A small contrastive audio-text model, trained from scratch.
Model: 11.3M parameters, encoder arch convnext, encoder norm layernorm, encoder activation gelu_tanh, text encoder width 320, text encoder activation reglu.
Training: muon at rate 0.012, 5200 steps, batches of 128.
Data: trained on short read English sentences (LibriTTS-R), 26041 training examples, 25.6 epochs.
Rows from expert 2 of block 3 of the audio encoder, named by matrix and row number. Rows with one number belong to one neuron. Each number is 200 + 20 x the weight over its row's rms, rounded and kept within 0 to 999. All counts start at 0. After the name is the row's rms in percent of the matrix's.
# up: expert up (encoder.blocks.3.mlp.up, 4x128x256), inputs 0-127
# down: expert down (encoder.blocks.3.mlp.down, 4x256x128, transposed), outputs 0-127
up.81,104,204,179,197,218,181,195,195,217,206,192,183,177,211,172,211,183,183,195,191,188,205,198,220,230,241,174,204,188,203,207,220,188,195,195,170,197,205,173,182,196,219,220,192,188,172,194,198,231,186,197,219,202,210,193,188,188,200,200,205,192,196,209,198,188,229,176,210,169,214,216,236,232,183,192,201,203,171,176,193,223,198,187,174,232,199,168,200,206,214,210,183,189,206,195,192,218,184,236,219,196,193,282,201,190,189,205,245,235,217,188,217,210,209,218,230,243,191,189,137,208,167,216,172,203,182,212,210,194
up.82,138,207,171,216,203,189,234,210,154,221,173,199,199,202,205,222,162,170,214,179,185,209,201,194,204,200,194,194,203,159,190,229,203,192,232,192,188,237,198,187,223,204,229,193,205,228,209,226,196,190,213,216,180,208,180,203,226,199,211,188,173,185,205,197,194,196,173,192,200,194,224,226,207,188,233,218,199,162,246,213,217,163,224,164,196,207,231,175,186,183,209,209,214,202,215,195,198,201,205,199,209,242,175,215,178,235,220,174,183,154,216,198,194,212,199,212,219,211,193,161,205,193,260,158,214,235,207,207,201
up.83,083,206,192,187,248,203,207,224,217,183,228,228,171,195,199,208,222,206,173,198,188,164,190,179,226,215,213,200,188,207,167,185,178,224,198,168,214,195,246,213,217,212,160,185,178,217,180,208,196,202,198,181,219,177,182,208,220,207,202,153,181,193,203,193,169,217,221,157,202,230,203,183,187,200,197,199,216,221,226,198,202,214,195,193,205,204,157,208,174,191,169,177,221,181,228,210,206,158,208,219,187,168,175,252,188,197,228,203,188,217,188,177,236,216,184,178,218,199,198,214,189,192,189,200,214,204,210,230,194
up.84,073,206,242,202,198,212,197,198,215,187,226,222,200,194,220,177,204,233,185,207,224,204,189,185,208,174,208,199,195,174,166,209,213,223,197,207,225,203,264,200,245,176,190,232,169,191,194,179,186,205,188,222,165,204,202,205,149,195,171,166,202,185,189,219,175,218,204,219,167,204,216,176,188,220,230,169,196,242,257,213,204,222,216,206,187,207,206,168,187,187,172,219,207,206,184,222,226,199,219,219,163,184,163,224,185,218,213,177,207,219,184,200,165,208,200,214,197,204,196,230,160,194,179,204,218,153,208,204,181
up.85,032,209,211,196,169,199,194,193,203,211,210,174,209,179,221,167,208,207,211,188,202,204,263,195,215,171,191,219,184,203,224,191,201,198,206,196,169,178,187,207,217,176,202,199,196,199,233,182,208,182,188,211,188,201,198,198,199,219,179,194,196,200,200,193,201,217,184,212,198,201,218,212,197,239,208,198,175,198,172,203,215,185,189,187,190,203,180,217,193,203,198,175,209,254,237,204,253,221,197,206,193,188,249,205,189,185,193,196,212,217,179,263,202,216,236,224,202,208,189,162,211,163,187,210,210,189,195,192,224
up.86,076,193,213,220,177,193,182,185,211,185,198,228,212,180,205,204,216,190,190,210,199,255,198,203,202,165,210,171,187,251,214,182,194,193,203,209,180,210,147,192,220,167,214,184,187,204,188,213,178,220,197,198,246,197,178,192,177,158,224,205,201,229,194,170,206,192,196,244,178,189,197,220,202,204,215,184,198,214,211,184,218,200,220,218,177,215,224,167,214,211,210,201,198,141,196,218,224,227,190,211,208,183,177,197,169,202,217,260,211,148,199,193,228,200,179,183,215,198,234,198,172,227,177,223,198,204,213,198,189
up.87,058,175,203,216,216,214,214,214,183,212,204,191,225,204,219,155,188,213,158,183,192,204,198,173,212,202,196,158,202,185,218,178,217,180,182,197,175,206,167,224,174,196,203,212,213,169,191,224,246,188,175,194,202,220,206,203,225,201,222,219,220,190,208,186,222,189,189,185,251,194,190,183,174,241,178,205,234,206,203,186,178,219,218,192,220,179,204,201,193,194,245,186,190,219,212,195,163,220,211,181,208,197,201,190,225,198,164,165,217,208,192,217,250,176,159,208,208,183,150,182,232,178,199,208,230,183,205,205,205
up.88,155,173,180,198,203,200,197,186,205,183,167,196,204,203,214,226,184,215,220,195,201,212,208,180,198,212,190,202,217,183,210,212,209,191,184,213,186,219,199,193,199,235,185,238,170,183,226,196,215,210,178,182,262,196,191,215,221,190,201,177,171,169,200,203,217,210,208,154,192,179,186,177,205,230,185,195,190,183,202,217,194,185,182,210,203,198,192,166,217,212,149,202,188,193,226,93,209,187,198,191,205,240,179,213,209,194,203,176,196,196,197,190,182,203,205,195,184,205,208,196,206,197,236,265,215,246,217,230,235
up.89,093,202,205,209,162,156,217,227,198,211,188,192,187,191,225,195,197,185,160,173,211,219,181,186,229,201,216,173,180,209,184,168,199,202,177,192,171,201,154,191,184,174,193,214,204,216,180,172,197,197,199,195,199,205,222,205,214,238,195,209,254,191,217,167,235,188,211,216,200,212,205,195,223,225,192,211,221,253,187,193,195,201,212,206,207,205,221,224,195,205,195,194,213,213,189,197,204,189,189,207,174,191,225,208,188,212,220,196,210,243,164,188,167,223,192,226,190,191,207,216,177,194,206,200,200,160,169,213,224
up.90,103,185,210,187,176,156,214,193,175,205,212,213,207,202,223,205,175,224,154,198,208,204,185,214,165,184,163,213,196,179,181,222,197,187,210,180,200,178,242,189,216,183,204,156,210,156,198,197,198,159,195,187,197,196,214,199,205,175,217,195,208,181,219,213,226,182,209,190,188,195,203,200,197,219,189,194,226,180,220,199,195,182,192,205,218,175,181,190,204,201,161,197,205,246,210,161,257,182,245,186,208,216,234,226,208,204,262,208,215,200,176,232,173,197,196,229,199,185,162,211,213,168,217,204,219,192,167,223,181
up.91,089,234,208,183,209,192,195,207,200,209,139,223,205,194,204,199,211,221,195,202,197,200,225,199,202,216,204,199,217,188,248,210,204,216,195,211,216,165,159,193,223,182,207,173,180,201,179,167,205,187,202,197,179,215,190,168,183,187,221,161,220,186,215,207,212,205,167,228,98,222,200,239,213,216,171,203,165,179,185,193,230,224,229,227,231,224,195,207,213,232,206,175,223,198,238,190,190,221,225,182,211,170,182,177,202,199,202,213,187,215,192,241,194,218,185,205,193,209,209,150,188,146,213,191,221,218,178,192,200
up.92,067,217,236,214,237,217,204,222,195,212,232,171,201,180,183,170,211,220,209,201,204,202,211,215,209,199,202,207,218,211,188,223,204,203,207,190,229,183,175,214,207,182,208,188,187,216,223,200,159,196,190,177,180,190,196,205,173,209,224,197,144,198,190,184,189,190,201,187,205,198,195,169,227,209,215,184,206,182,214,206,200,172,226,209,215,229,209,209,212,205,195,195,188,230,212,190,255,222,186,222,147,183,232,234,207,185,221,176,207,210,183,207,187,214,215,200,148,216,209,183,207,194,150,213,221,224,191,207,203
up.93,111,191,194,203,200,187,203,204,193,214,174,200,192,222,203,199,188,214,194,192,227,200,208,195,215,174,178,198,213,204,214,203,218,195,191,195,188,189,173,203,202,210,211,214,236,252,212,183,207,177,215,198,203,198,175,198,205,163,165,223,180,227,183,204,215,233,205,214,167,201,220,188,216,197,175,208,194,197,170,190,181,175,217,232,221,199,246,185,189,237,196,240,189,180,194,224,247,171,210,220,168,174,215,199,208,178,228,185,214,190,205,192,189,177,234,211,174,204,189,202,214,195,225,223,182,209,195,179,176
up.94,110,229,195,203,226,169,179,203,181,211,222,227,185,181,212,205,185,183,165,177,216,193,187,215,217,200,182,184,206,184,200,201,203,199,215,209,195,212,177,235,191,190,188,217,217,224,202,209,225,218,198,194,204,209,186,211,198,172,219,214,254,213,179,175,254,189,228,199,193,198,196,241,166,211,167,186,187,179,219,181,180,200,194,233,181,216,190,225,207,218,180,194,203,226,194,226,200,181,213,207,194,211,196,225,215,201,169,200,174,223,193,219,226,191,164,221,177,182,210,213,188,250,191,223,171,195,160,228,205
up.95,123,199,197,208,196,193,245,214,206,190,192,229,189,201,201,200,186,163,165,228,183,184,201,206,181,216,217,203,203,200,231,198,184,186,179,157,205,218,213,185,165,178,226,180,193,207,164,202,195,198,219,167,222,193,195,224,222,217,169,185,232,221,245,192,200,190,195,194,243,213,187,175,201,204,174,200,223,233,199,196,202,228,209,198,228,185,226,193,196,187,177,200,173,200,197,214,219,143,225,191,187,259,169,155,211,198,208,207,230,217,214,186,180,193,179,197,208,204,217,170,198,201,226,184,186,196,190,211,179
up.96,108,182,168,211,199,216,197,180,209,186,174,215,197,201,172,205,195,163,212,200,217,238,204,189,219,245,179,210,191,209,207,202,216,201,194,220,195,191,150,195,216,194,188,203,204,194,202,230,214,191,182,185,238,206,189,188,204,186,182,227,197,194,207,201,177,212,226,174,260,199,202,173,219,212,188,205,221,204,194,197,202,231,203,216,185,241,197,222,210,188,207,177,175,156,159,187,201,178,201,210,176,171,208,171,204,195,183,190,221,259,192,176,213,214,198,204,148,192,184,174,213,194,179,216,208,233,188,187,183
up.97,111,205,185,192,166,191,235,201,227,211,172,204,197,219,208,183,184,202,224,192,183,223,220,180,197,184,217,183,176,181,198,161,197,209,209,201,185,196,227,190,217,200,198,214,191,220,224,188,205,216,209,203,162,199,170,240,170,200,194,209,178,221,199,213,230,204,218,210,197,231,207,205,202,180,227,187,224,186,214,203,154,212,210,191,196,231,219,210,210,216,190,191,190,175,231,216,233,206,191,198,225,209,127,195,194,179,233,214,197,219,194,214,212,215,182,191,181,220,179,202,194,201,215,190,186,200,194,219,242
up.98,081,177,145,204,196,180,203,210,165,200,214,189,201,196,207,202,235,181,178,180,187,200,207,187,226,179,203,174,199,181,163,193,218,209,182,181,161,198,162,233,168,192,165,194,204,198,228,166,190,227,198,205,241,220,189,208,166,193,210,204,188,225,196,176,201,238,217,214,240,191,185,194,196,227,194,178,215,233,196,209,202,214,221,202,197,175,190,160,195,225,202,189,223,212,199,211,175,171,185,208,212,231,222,210,200,200,181,218,186,196,202,225,177,204,180,181,206,193,168,229,240,197,193,229,195,199,184,186,195
up.99,071,183,165,181,217,187,207,187,205,193,209,228,181,194,210,183,222,200,230,183,210,135,214,207,223,240,199,241,193,190,211,219,211,210,219,218,199,175,210,194,213,215,182,233,163,209,193,192,252,226,183,169,209,198,173,192,169,228,166,178,197,200,219,181,219,189,188,220,188,191,196,196,206,181,199,200,178,230,212,193,201,215,183,218,171,194,180,183,171,185,218,193,208,217,206,228,211,174,218,210,219,195,175,189,210,166,183,224,197,207,189,201,202,158,226,193,188,202,235,180,225,229,178,195,182,162,218,193,177
up.100,119,197,199,225,212,199,199,218,190,174,160,184,192,223,213,208,175,204,197,184,181,194,209,201,185,189,189,251,215,180,204,219,184,212,200,207,172,182,253,206,159,192,213,175,191,229,225,233,194,192,186,200,217,207,187,204,244,185,257,158,206,152,168,203,194,235,216,203,189,187,192,246,185,236,170,236,206,203,225,222,198,214,237,225,165,191,215,208,204,204,167,185,198,181,191,131,206,213,192,215,186,196,229,207,190,212,177,205,205,223,203,186,248,181,193,196,191,195,221,190,211,206,201,253,192,218,210,186,163
up.101,076,193,200,180,203,203,225,181,163,195,231,227,195,241,183,203,148,208,197,180,202,191,205,199,181,246,232,192,213,215,184,222,191,209,194,216,212,198,183,204,162,211,203,206,230,194,193,191,255,208,187,249,222,205,202,159,179,180,207,187,213,207,205,208,182,209,175,214,156,214,205,218,184,220,176,233,199,217,211,217,207,198,193,224,218,186,220,245,162,202,189,199,209,202,189,210,230,184,185,187,199,178,191,199,221,200,197,187,200,213,186,191,216,203,146,219,227,196,210,226,196,201,179,207,207,214,190,199,225
up.102,126,160,190,183,165,224,220,167,218,204,230,185,205,202,167,212,208,227,184,216,199,194,183,212,190,218,185,216,201,162,217,218,151,173,215,179,202,191,183,200,216,165,172,200,219,196,234,208,183,212,185,217,198,205,203,214,204,214,208,242,163,194,177,199,170,205,181,206,220,220,193,202,240,187,224,221,192,149,208,214,207,226,140,222,210,177,205,179,206,172,226,214,236,219,215,211,239,225,196,195,194,219,260,181,191,202,198,209,212,198,213,216,190,197,247,210,223,205,193,191,214,167,182,201,176,182,223,170,205
up.103,131,195,174,227,206,190,200,216,170,186,169,207,206,202,173,206,172,204,185,203,174,224,202,202,189,223,210,187,192,238,221,213,225,199,184,204,211,213,190,206,189,179,196,215,187,178,220,165,256,220,153,214,239,193,223,204,188,228,233,204,180,170,186,193,212,206,187,179,175,196,200,175,148,220,182,217,193,186,231,188,213,208,193,236,216,212,222,170,182,195,199,193,198,180,177,118,188,226,209,202,189,211,182,173,226,193,174,199,217,224,198,173,170,213,249,218,241,186,222,209,218,153,220,232,200,209,269,189,204
up.104,124,213,179,207,191,198,196,200,212,183,177,194,193,195,216,201,181,181,182,184,206,201,213,200,198,195,204,208,222,177,214,207,184,200,201,191,200,203,203,202,162,182,212,184,197,201,220,148,237,199,199,187,223,207,185,204,225,194,207,197,196,196,203,198,228,203,200,169,203,200,198,222,194,259,176,216,199,215,187,211,212,219,233,211,201,226,169,238,187,224,128,207,188,175,188,138,234,208,170,221,192,188,205,206,203,191,176,195,209,205,198,210,187,197,194,220,213,172,225,211,215,210,206,276,213,220,211,217,182
up.105,122,182,185,219,203,185,212,192,178,200,191,192,196,168,186,201,234,170,224,203,251,221,173,202,195,196,185,195,211,208,169,238,181,191,197,194,196,263,153,223,208,199,186,207,162,175,239,224,226,181,169,222,201,181,219,233,202,191,186,180,182,229,218,184,197,184,188,182,196,189,201,184,199,204,189,163,205,183,224,165,219,147,173,198,194,195,171,162,210,196,202,214,193,219,175,213,203,194,207,200,199,218,234,191,207,203,250,197,188,277,194,196,185,196,205,212,171,216,174,249,217,185,198,219,208,237,176,220,206
up.106,078,213,188,210,239,200,224,218,173,172,213,196,180,173,224,201,207,178,197,195,195,231,217,193,211,161,211,197,189,203,182,205,202,192,201,214,224,186,195,208,228,228,218,161,206,207,220,235,214,206,216,171,216,197,201,153,183,169,158,197,202,184,211,198,166,243,220,197,162,177,197,225,186,207,177,169,211,212,187,183,215,180,215,190,200,195,202,188,217,204,196,188,200,252,198,205,203,177,209,215,161,208,183,177,197,187,247,191,209,225,195,234,171,170,221,153,191,213,227,190,191,179,157,212,203,204,214,202,217
up.107,053,193,192,212,173,216,225,201,195,214,157,199,203,206,203,223,143,189,198,221,182,222,198,209,168,204,211,196,220,233,190,225,186,198,207,188,205,217,165,206,198,215,208,219,194,169,201,204,199,145,188,204,176,187,218,186,183,195,202,208,195,208,189,170,183,224,201,182,176,203,214,178,247,201,200,191,196,219,210,227,228,168,190,229,221,168,142,162,226,206,184,194,201,204,215,178,228,167,224,195,204,210,231,204,167,189,248,240,203,182,201,239,206,205,189,216,198,202,190,133,192,178,192,166,205,201,206,206,217
down.81,097,188,229,207,197,180,167,203,207,193,180,175,239,216,197,165,182,163,231,184,156,200,228,204,204,233,214,240,201,189,181,221,201,168,213,201,222,176,175,164,222,221,180,194,211,197,191,191,203,173,196,243,219,216,189,192,167,206,173,185,211,195,186,167,187,178,225,190,197,189,204,197,207,233,225,181,190,216,183,215,148,217,175,195,238,184,208,216,222,214,213,186,207,187,218,223,188,199,172,201,188,192,186,178,169,184,182,181,224,185,189,210,202,213,211,203,214,166,205,268,220,189,191,203,218,177,196,176,175
down.82,169,219,202,187,204,200,192,208,224,227,185,187,216,243,187,200,194,188,208,193,179,168,213,193,187,197,212,213,218,219,193,213,208,204,212,201,204,207,180,184,159,203,202,193,232,162,198,216,138,177,200,169,208,217,207,187,183,202,164,206,216,199,197,187,211,202,200,185,180,200,191,232,219,187,213,165,196,238,197,198,180,176,207,217,203,160,207,228,194,225,211,194,196,212,202,219,185,182,203,241,212,206,192,193,204,175,192,216,202,132,209,206,200,225,199,219,194,205,188,216,191,203,207,191,238,191,207,224,222
down.83,067,241,186,180,189,225,210,194,229,215,205,201,181,169,236,216,225,191,208,230,187,210,183,210,211,206,180,170,172,210,241,202,214,169,194,227,190,199,193,227,160,207,205,174,172,199,173,195,216,221,190,203,209,178,217,213,182,196,225,201,159,217,200,223,225,204,203,193,197,202,203,226,214,163,203,202,215,192,218,195,195,184,162,186,194,194,190,201,174,185,200,187,211,210,210,178,223,201,204,188,207,225,238,241,214,204,200,199,162,211,225,167,212,196,223,207,165,179,200,164,184,180,221,187,171,209,196,224,204
down.84,056,210,207,170,190,193,230,231,209,214,209,178,181,184,228,175,202,232,230,198,219,237,208,200,216,193,180,201,171,192,207,190,225,176,232,185,165,187,196,190,164,164,190,184,202,187,226,212,203,235,182,191,175,194,218,219,202,193,200,195,195,191,188,184,195,190,200,214,168,203,206,219,230,198,231,205,197,180,240,209,219,154,222,208,178,202,205,184,210,199,226,192,211,204,206,172,211,193,180,242,216,188,212,206,264,195,181,172,214,210,172,185,207,188,214,201,176,199,200,214,212,190,199,124,201,229,204,201,177
down.85,027,191,242,200,217,184,216,157,194,203,183,168,223,211,192,189,167,208,216,199,224,172,200,188,171,206,182,193,222,202,179,155,191,222,164,190,123,205,184,184,178,195,214,197,195,177,226,194,186,183,184,166,210,212,197,185,205,163,204,208,198,178,201,184,217,210,181,176,185,177,193,161,164,257,199,159,193,176,199,201,178,221,185,209,189,184,192,203,198,214,203,169,198,172,174,203,202,197,209,206,208,233,167,207,194,214,198,187,185,174,216,244,219,197,197,196,247,186,235,242,202,237,185,144,201,174,206,184,183
down.86,071,189,185,192,212,180,205,196,215,202,225,213,188,176,220,205,213,208,200,197,206,224,217,207,216,228,205,184,178,222,189,190,173,214,168,182,191,239,220,207,204,196,197,175,209,220,178,206,192,214,187,218,211,195,200,212,224,224,204,222,180,218,201,220,184,190,191,216,222,223,229,158,158,172,210,222,220,196,226,202,200,159,216,218,187,199,190,201,196,157,214,190,209,218,181,185,175,204,181,219,187,246,192,187,197,190,202,215,179,226,242,190,215,185,199,198,209,202,174,180,226,206,160,182,182,209,213,173,201
down.87,051,210,173,205,204,177,148,203,142,223,203,203,198,226,194,156,187,195,178,220,219,202,219,180,187,189,206,199,190,213,161,242,155,216,218,218,175,232,228,188,193,203,158,195,201,190,192,180,183,195,188,198,195,191,170,173,218,207,206,182,189,210,208,188,213,196,205,188,212,204,215,186,180,235,195,189,227,219,206,196,199,211,171,195,247,200,173,230,193,218,231,213,204,185,180,179,221,215,211,188,213,192,209,164,197,201,204,217,204,203,187,196,214,233,191,222,202,196,224,178,195,206,183,198,209,196,196,217,218
down.88,146,192,225,207,193,223,211,183,236,192,204,174,188,187,165,185,212,210,199,212,199,198,215,232,199,198,207,227,200,254,187,189,231,182,162,187,202,186,205,200,165,208,173,229,202,185,208,202,248,172,233,182,214,180,270,180,206,218,205,179,190,195,196,207,214,198,236,226,206,238,184,198,179,198,185,184,215,226,232,214,207,213,225,210,187,208,175,165,204,216,213,202,184,181,194,232,193,217,199,207,188,196,169,204,225,183,195,188,215,217,186,205,185,228,243,199,223,209,210,223,229,197,195,217,204,188,197,199,213
down.89,085,222,190,180,196,195,234,191,178,190,200,220,173,208,197,226,170,199,180,176,178,208,192,180,204,180,181,158,202,162,185,176,189,232,201,188,138,233,202,197,166,182,219,186,211,236,209,228,222,224,186,238,223,182,166,207,202,181,208,183,169,205,221,189,192,211,214,216,204,210,168,196,195,184,190,188,182,226,190,184,184,187,220,169,214,182,206,210,202,175,223,204,210,189,157,187,169,201,191,190,230,198,245,209,196,196,177,196,214,161,217,204,208,192,183,172,208,167,176,190,195,212,203,183,149,188,217,211,172
down.90,120,190,226,201,181,196,190,186,227,205,206,178,182,227,207,181,172,222,213,202,184,175,222,198,181,199,210,210,208,166,203,234,201,197,176,246,154,196,186,196,184,191,225,206,201,208,197,209,218,199,197,231,221,203,170,206,182,214,230,205,166,223,184,170,223,222,195,218,180,164,213,197,177,248,193,198,225,233,184,183,205,214,219,151,234,231,218,236,218,175,189,189,194,153,211,208,203,189,232,226,212,211,164,195,208,210,194,175,201,169,178,193,205,235,166,200,213,174,230,244,197,181,183,217,228,200,205,202,193
down.91,080,173,228,218,177,200,183,188,163,211,192,187,179,173,199,190,194,197,195,194,196,189,180,228,185,211,189,191,164,208,192,163,197,200,237,191,169,230,196,195,224,217,217,217,184,182,212,196,190,209,217,240,186,207,174,177,169,187,194,220,209,194,208,185,185,190,221,217,157,217,197,183,178,253,181,207,210,233,186,212,182,256,185,239,214,212,197,186,166,206,209,205,202,185,192,201,198,210,191,161,189,201,197,175,233,188,205,190,209,163,205,226,216,215,190,216,219,224,194,248,223,170,209,164,226,212,204,189,173
down.92,057,206,247,197,193,190,181,172,195,202,201,181,188,182,180,206,184,207,211,198,228,194,202,197,196,191,228,196,221,210,176,170,182,221,199,198,143,175,206,172,157,187,225,163,183,150,216,172,163,210,183,168,207,189,179,189,182,192,183,211,211,203,218,202,198,178,200,207,213,165,203,170,164,228,216,209,212,179,214,227,209,250,193,162,202,192,217,187,203,193,195,180,219,204,166,216,157,214,204,196,195,223,167,206,224,182,152,193,213,187,191,221,229,182,222,202,227,244,208,244,212,209,160,181,202,202,224,184,212
down.93,108,218,208,205,176,190,200,208,206,205,191,223,192,216,228,220,206,176,183,185,199,202,189,197,205,211,181,181,242,218,212,176,195,207,149,210,202,202,201,202,202,178,215,225,206,166,202,222,208,208,229,148,166,211,186,222,216,197,214,200,242,200,212,183,196,224,195,196,234,192,216,234,215,207,222,136,179,202,197,198,172,216,211,197,178,207,193,211,196,214,197,213,182,209,191,187,140,175,196,195,194,204,238,208,170,191,164,190,177,146,208,201,192,195,196,209,182,190,193,231,162,195,170,231,177,176,196,199,154
down.94,109,197,200,172,171,194,243,209,212,167,198,211,177,187,191,205,223,198,188,171,191,218,223,234,191,168,176,191,220,193,136,219,175,201,226,202,211,210,204,201,198,178,218,192,217,200,184,195,198,191,201,189,201,191,192,213,199,186,191,206,204,214,233,144,207,212,211,213,198,213,208,214,191,178,196,209,176,225,230,215,233,180,170,222,171,207,211,195,190,185,198,203,222,214,190,169,240,218,213,182,202,180,185,205,175,236,183,201,196,158,195,176,211,215,193,167,202,206,194,177,210,245,204,192,166,214,191,228,190
down.95,116,184,163,212,209,198,208,208,194,230,193,201,229,189,176,227,206,170,185,174,211,187,183,206,228,159,218,192,194,223,175,169,162,187,242,197,273,215,198,227,197,260,195,171,160,225,189,185,251,197,220,188,200,222,205,182,184,235,197,181,223,198,208,214,226,188,188,210,183,238,209,202,213,180,202,193,211,200,199,195,214,172,175,211,208,190,192,207,205,191,219,215,201,183,224,184,179,231,229,177,206,186,208,218,204,200,229,194,195,205,229,192,203,143,196,175,181,184,175,124,219,211,194,261,193,227,183,210,194
down.96,099,179,230,176,203,219,219,185,209,183,176,209,191,211,232,193,164,178,156,212,221,212,188,195,219,195,218,200,216,209,193,190,195,195,196,200,207,223,197,203,168,219,214,200,196,196,174,213,175,189,201,221,198,222,204,169,177,215,195,191,173,178,218,209,193,203,204,192,189,224,186,197,191,202,187,233,190,144,220,198,189,223,145,179,203,194,199,187,235,194,207,212,160,214,208,217,181,209,184,186,171,176,186,182,214,168,179,191,204,189,175,191,210,173,200,170,220,215,198,207,190,196,201,209,201,184,222,210,220
down.97,098,201,211,234,212,215,208,184,232,198,186,213,186,199,212,208,213,230,208,167,203,182,187,193,192,218,201,182,179,186,217,191,208,169,231,175,195,213,208,193,190,196,201,230,193,226,199,209,174,197,195,200,215,219,196,197,207,225,199,220,196,215,206,194,168,208,188,199,186,164,245,206,187,254,222,232,204,215,210,197,161,176,180,209,207,168,201,202,176,204,200,206,219,198,202,210,201,184,179,225,212,209,192,193,229,197,207,219,180,205,206,200,183,158,213,178,171,174,204,157,187,177,246,168,187,225,229,232,226
down.98,062,215,188,188,220,208,197,177,180,214,199,208,202,237,181,201,203,184,201,214,201,188,200,192,186,202,191,193,197,163,201,199,189,220,206,195,250,184,217,199,207,244,209,220,218,212,176,172,167,218,209,189,189,191,201,195,201,196,204,180,229,206,179,208,232,197,197,182,216,177,184,217,188,226,186,196,211,193,191,212,198,178,246,181,196,183,174,219,186,197,245,198,202,226,185,206,174,215,227,209,227,203,198,186,204,200,177,209,201,164,181,212,194,230,172,214,204,181,236,155,188,209,207,202,158,159,207,227,236
down.99,062,223,223,213,185,193,190,202,177,188,210,188,181,222,176,191,196,186,181,196,207,266,187,166,209,212,206,204,220,215,194,203,216,202,221,168,236,156,181,214,192,190,173,205,198,239,180,188,210,225,159,260,204,160,197,204,200,189,172,193,177,192,205,172,218,179,194,196,187,169,209,210,200,191,186,216,188,181,216,190,214,161,198,174,206,207,195,176,203,176,208,225,175,202,228,210,196,209,199,208,224,219,199,173,238,206,172,192,232,169,189,215,208,166,236,203,175,242,172,211,202,217,224,198,180,198,199,238,205
down.100,119,180,192,226,188,221,222,229,236,208,187,203,214,205,237,203,158,209,174,204,165,184,223,210,193,219,202,219,187,218,239,199,186,201,212,225,224,195,225,198,194,156,214,175,198,169,174,218,207,220,218,213,187,207,210,168,169,166,233,197,216,208,168,186,201,228,211,218,170,224,198,175,187,198,180,177,221,209,174,187,182,201,211,178,189,197,219,185,215,203,236,207,212,178,211,193,249,218,188,155,181,227,186,216,225,174,232,195,216,195,205,210,194,228,217,205,205,203,205,219,193,225,171,238,217,167,187,155,187
down.101,069,186,224,198,206,213,177,224,172,195,184,174,207,233,188,233,207,191,192,178,167,240,181,184,211,206,209,200,201,189,183,223,222,205,192,145,178,186,141,197,198,222,189,202,238,186,198,233,175,175,173,209,194,211,196,152,230,192,211,199,220,190,239,179,184,225,201,227,202,185,214,232,192,229,210,195,222,190,204,207,196,232,198,208,204,188,200,178,189,216,172,205,195,193,204,177,170,225,145,233,198,232,223,192,223,223,177,208,176,151,215,208,176,189,195,189,228,192,182,210,225,197,212,182,220,198,184,210,142
down.102,129,196,239,201,202,179,225,235,182,200,189,183,225,166,203,177,188,194,194,192,196,211,222,212,204,182,221,237,189,192,203,187,193,223,151,171,229,198,196,176,191,195,164,176,213,171,225,186,206,188,207,209,225,223,170,174,219,187,213,210,234,217,201,207,209,180,208,201,238,186,171,172,157,236,206,203,194,166,187,219,203,212,183,183,209,183,209,193,201,206,183,186,196,217,175,197,188,192,180,194,177,199,170,203,197,185,216,188,216,214,228,226,191,196,189,246,233,187,204,232,195,198,184,193,200,221,189,184,175
down.103,166,186,201,191,199,214,184,200,224,199,182,177,212,240,189,218,166,212,194,186,191,207,219,225,180,179,214,201,200,247,211,189,178,224,191,163,207,190,248,213,195,198,225,187,209,216,187,206,226,207,190,198,201,236,250,210,188,203,203,207,219,180,158,210,198,200,212,202,172,229,178,194,200,221,216,200,214,191,211,197,225,191,174,201,181,214,191,201,247,187,178,198,194,190,194,190,166,178,163,200,200,219,185,169,219,201,171,201,187,186,194,187,204,195,211,161,189,161,172,217,190,199,218,173,188,192,182,178,164
down.104,124,191,188,216,203,216,226,192,213,218,200,176,185,186,175,180,162,217,189,188,178,176,185,181,172,210,219,212,187,212,197,215,212,189,223,231,180,189,212,219,201,190,186,184,182,228,203,207,211,224,219,243,191,173,225,225,181,196,245,218,171,233,188,171,176,161,177,245,212,185,215,195,198,191,180,193,164,177,222,179,198,182,240,192,184,211,213,194,189,209,251,185,193,192,195,275,181,203,209,176,161,183,207,213,235,189,192,188,194,237,187,217,216,193,227,202,206,210,215,217,225,210,235,237,194,183,197,189,213
down.105,117,183,192,180,227,223,189,213,175,207,204,181,204,203,159,222,192,216,205,185,216,183,202,223,201,204,168,200,204,217,158,158,207,212,161,208,165,185,220,202,161,219,220,205,194,222,198,201,181,184,180,198,242,214,235,189,202,227,196,195,220,216,204,191,223,165,193,216,171,226,192,176,200,183,217,221,198,210,182,205,190,175,199,203,186,188,199,222,208,211,181,192,228,194,209,190,186,223,208,213,180,167,174,167,194,198,201,191,225,154,219,193,190,188,235,196,205,158,186,202,230,162,190,178,198,204,198,198,159
down.106,076,210,178,198,211,210,188,173,211,177,213,210,214,179,185,189,191,217,211,191,200,168,213,222,172,196,162,203,201,217,162,207,167,202,217,206,166,172,193,195,181,208,208,206,161,175,180,185,171,198,209,258,192,198,183,202,177,192,205,191,192,208,184,194,232,237,189,187,203,177,199,190,206,234,239,192,222,200,190,197,254,209,156,195,214,153,167,154,194,211,205,191,216,202,180,192,187,201,237,229,170,218,188,214,208,212,209,213,193,210,216,209,199,192,202,178,210,200,209,202,208,207,185,216,221,139,216,231,164
down.107,042,194,237,187,218,218,187,199,230,204,177,186,258,208,176,181,184,198,220,189,182,165,213,192,176,230,203,217,209,189,207,199,186,234,212,192,168,185,181,189,206,214,204,194,207,203,207,207,172,157,206,228,233,223,171,175,210,212,224,233,166,199,192,204,177,179,221,198,212,187,199,193,214,244,199,219,210,189,190,174,173,222,184,188,214,205,196,202,212,211,188,189,209,196,210,191,211,219,201,220,209,196,187,188,177,189,205,199,213,219,189,187,204,200,190,209,209,207,202,233,215,203,206,217,220,179,222,177,209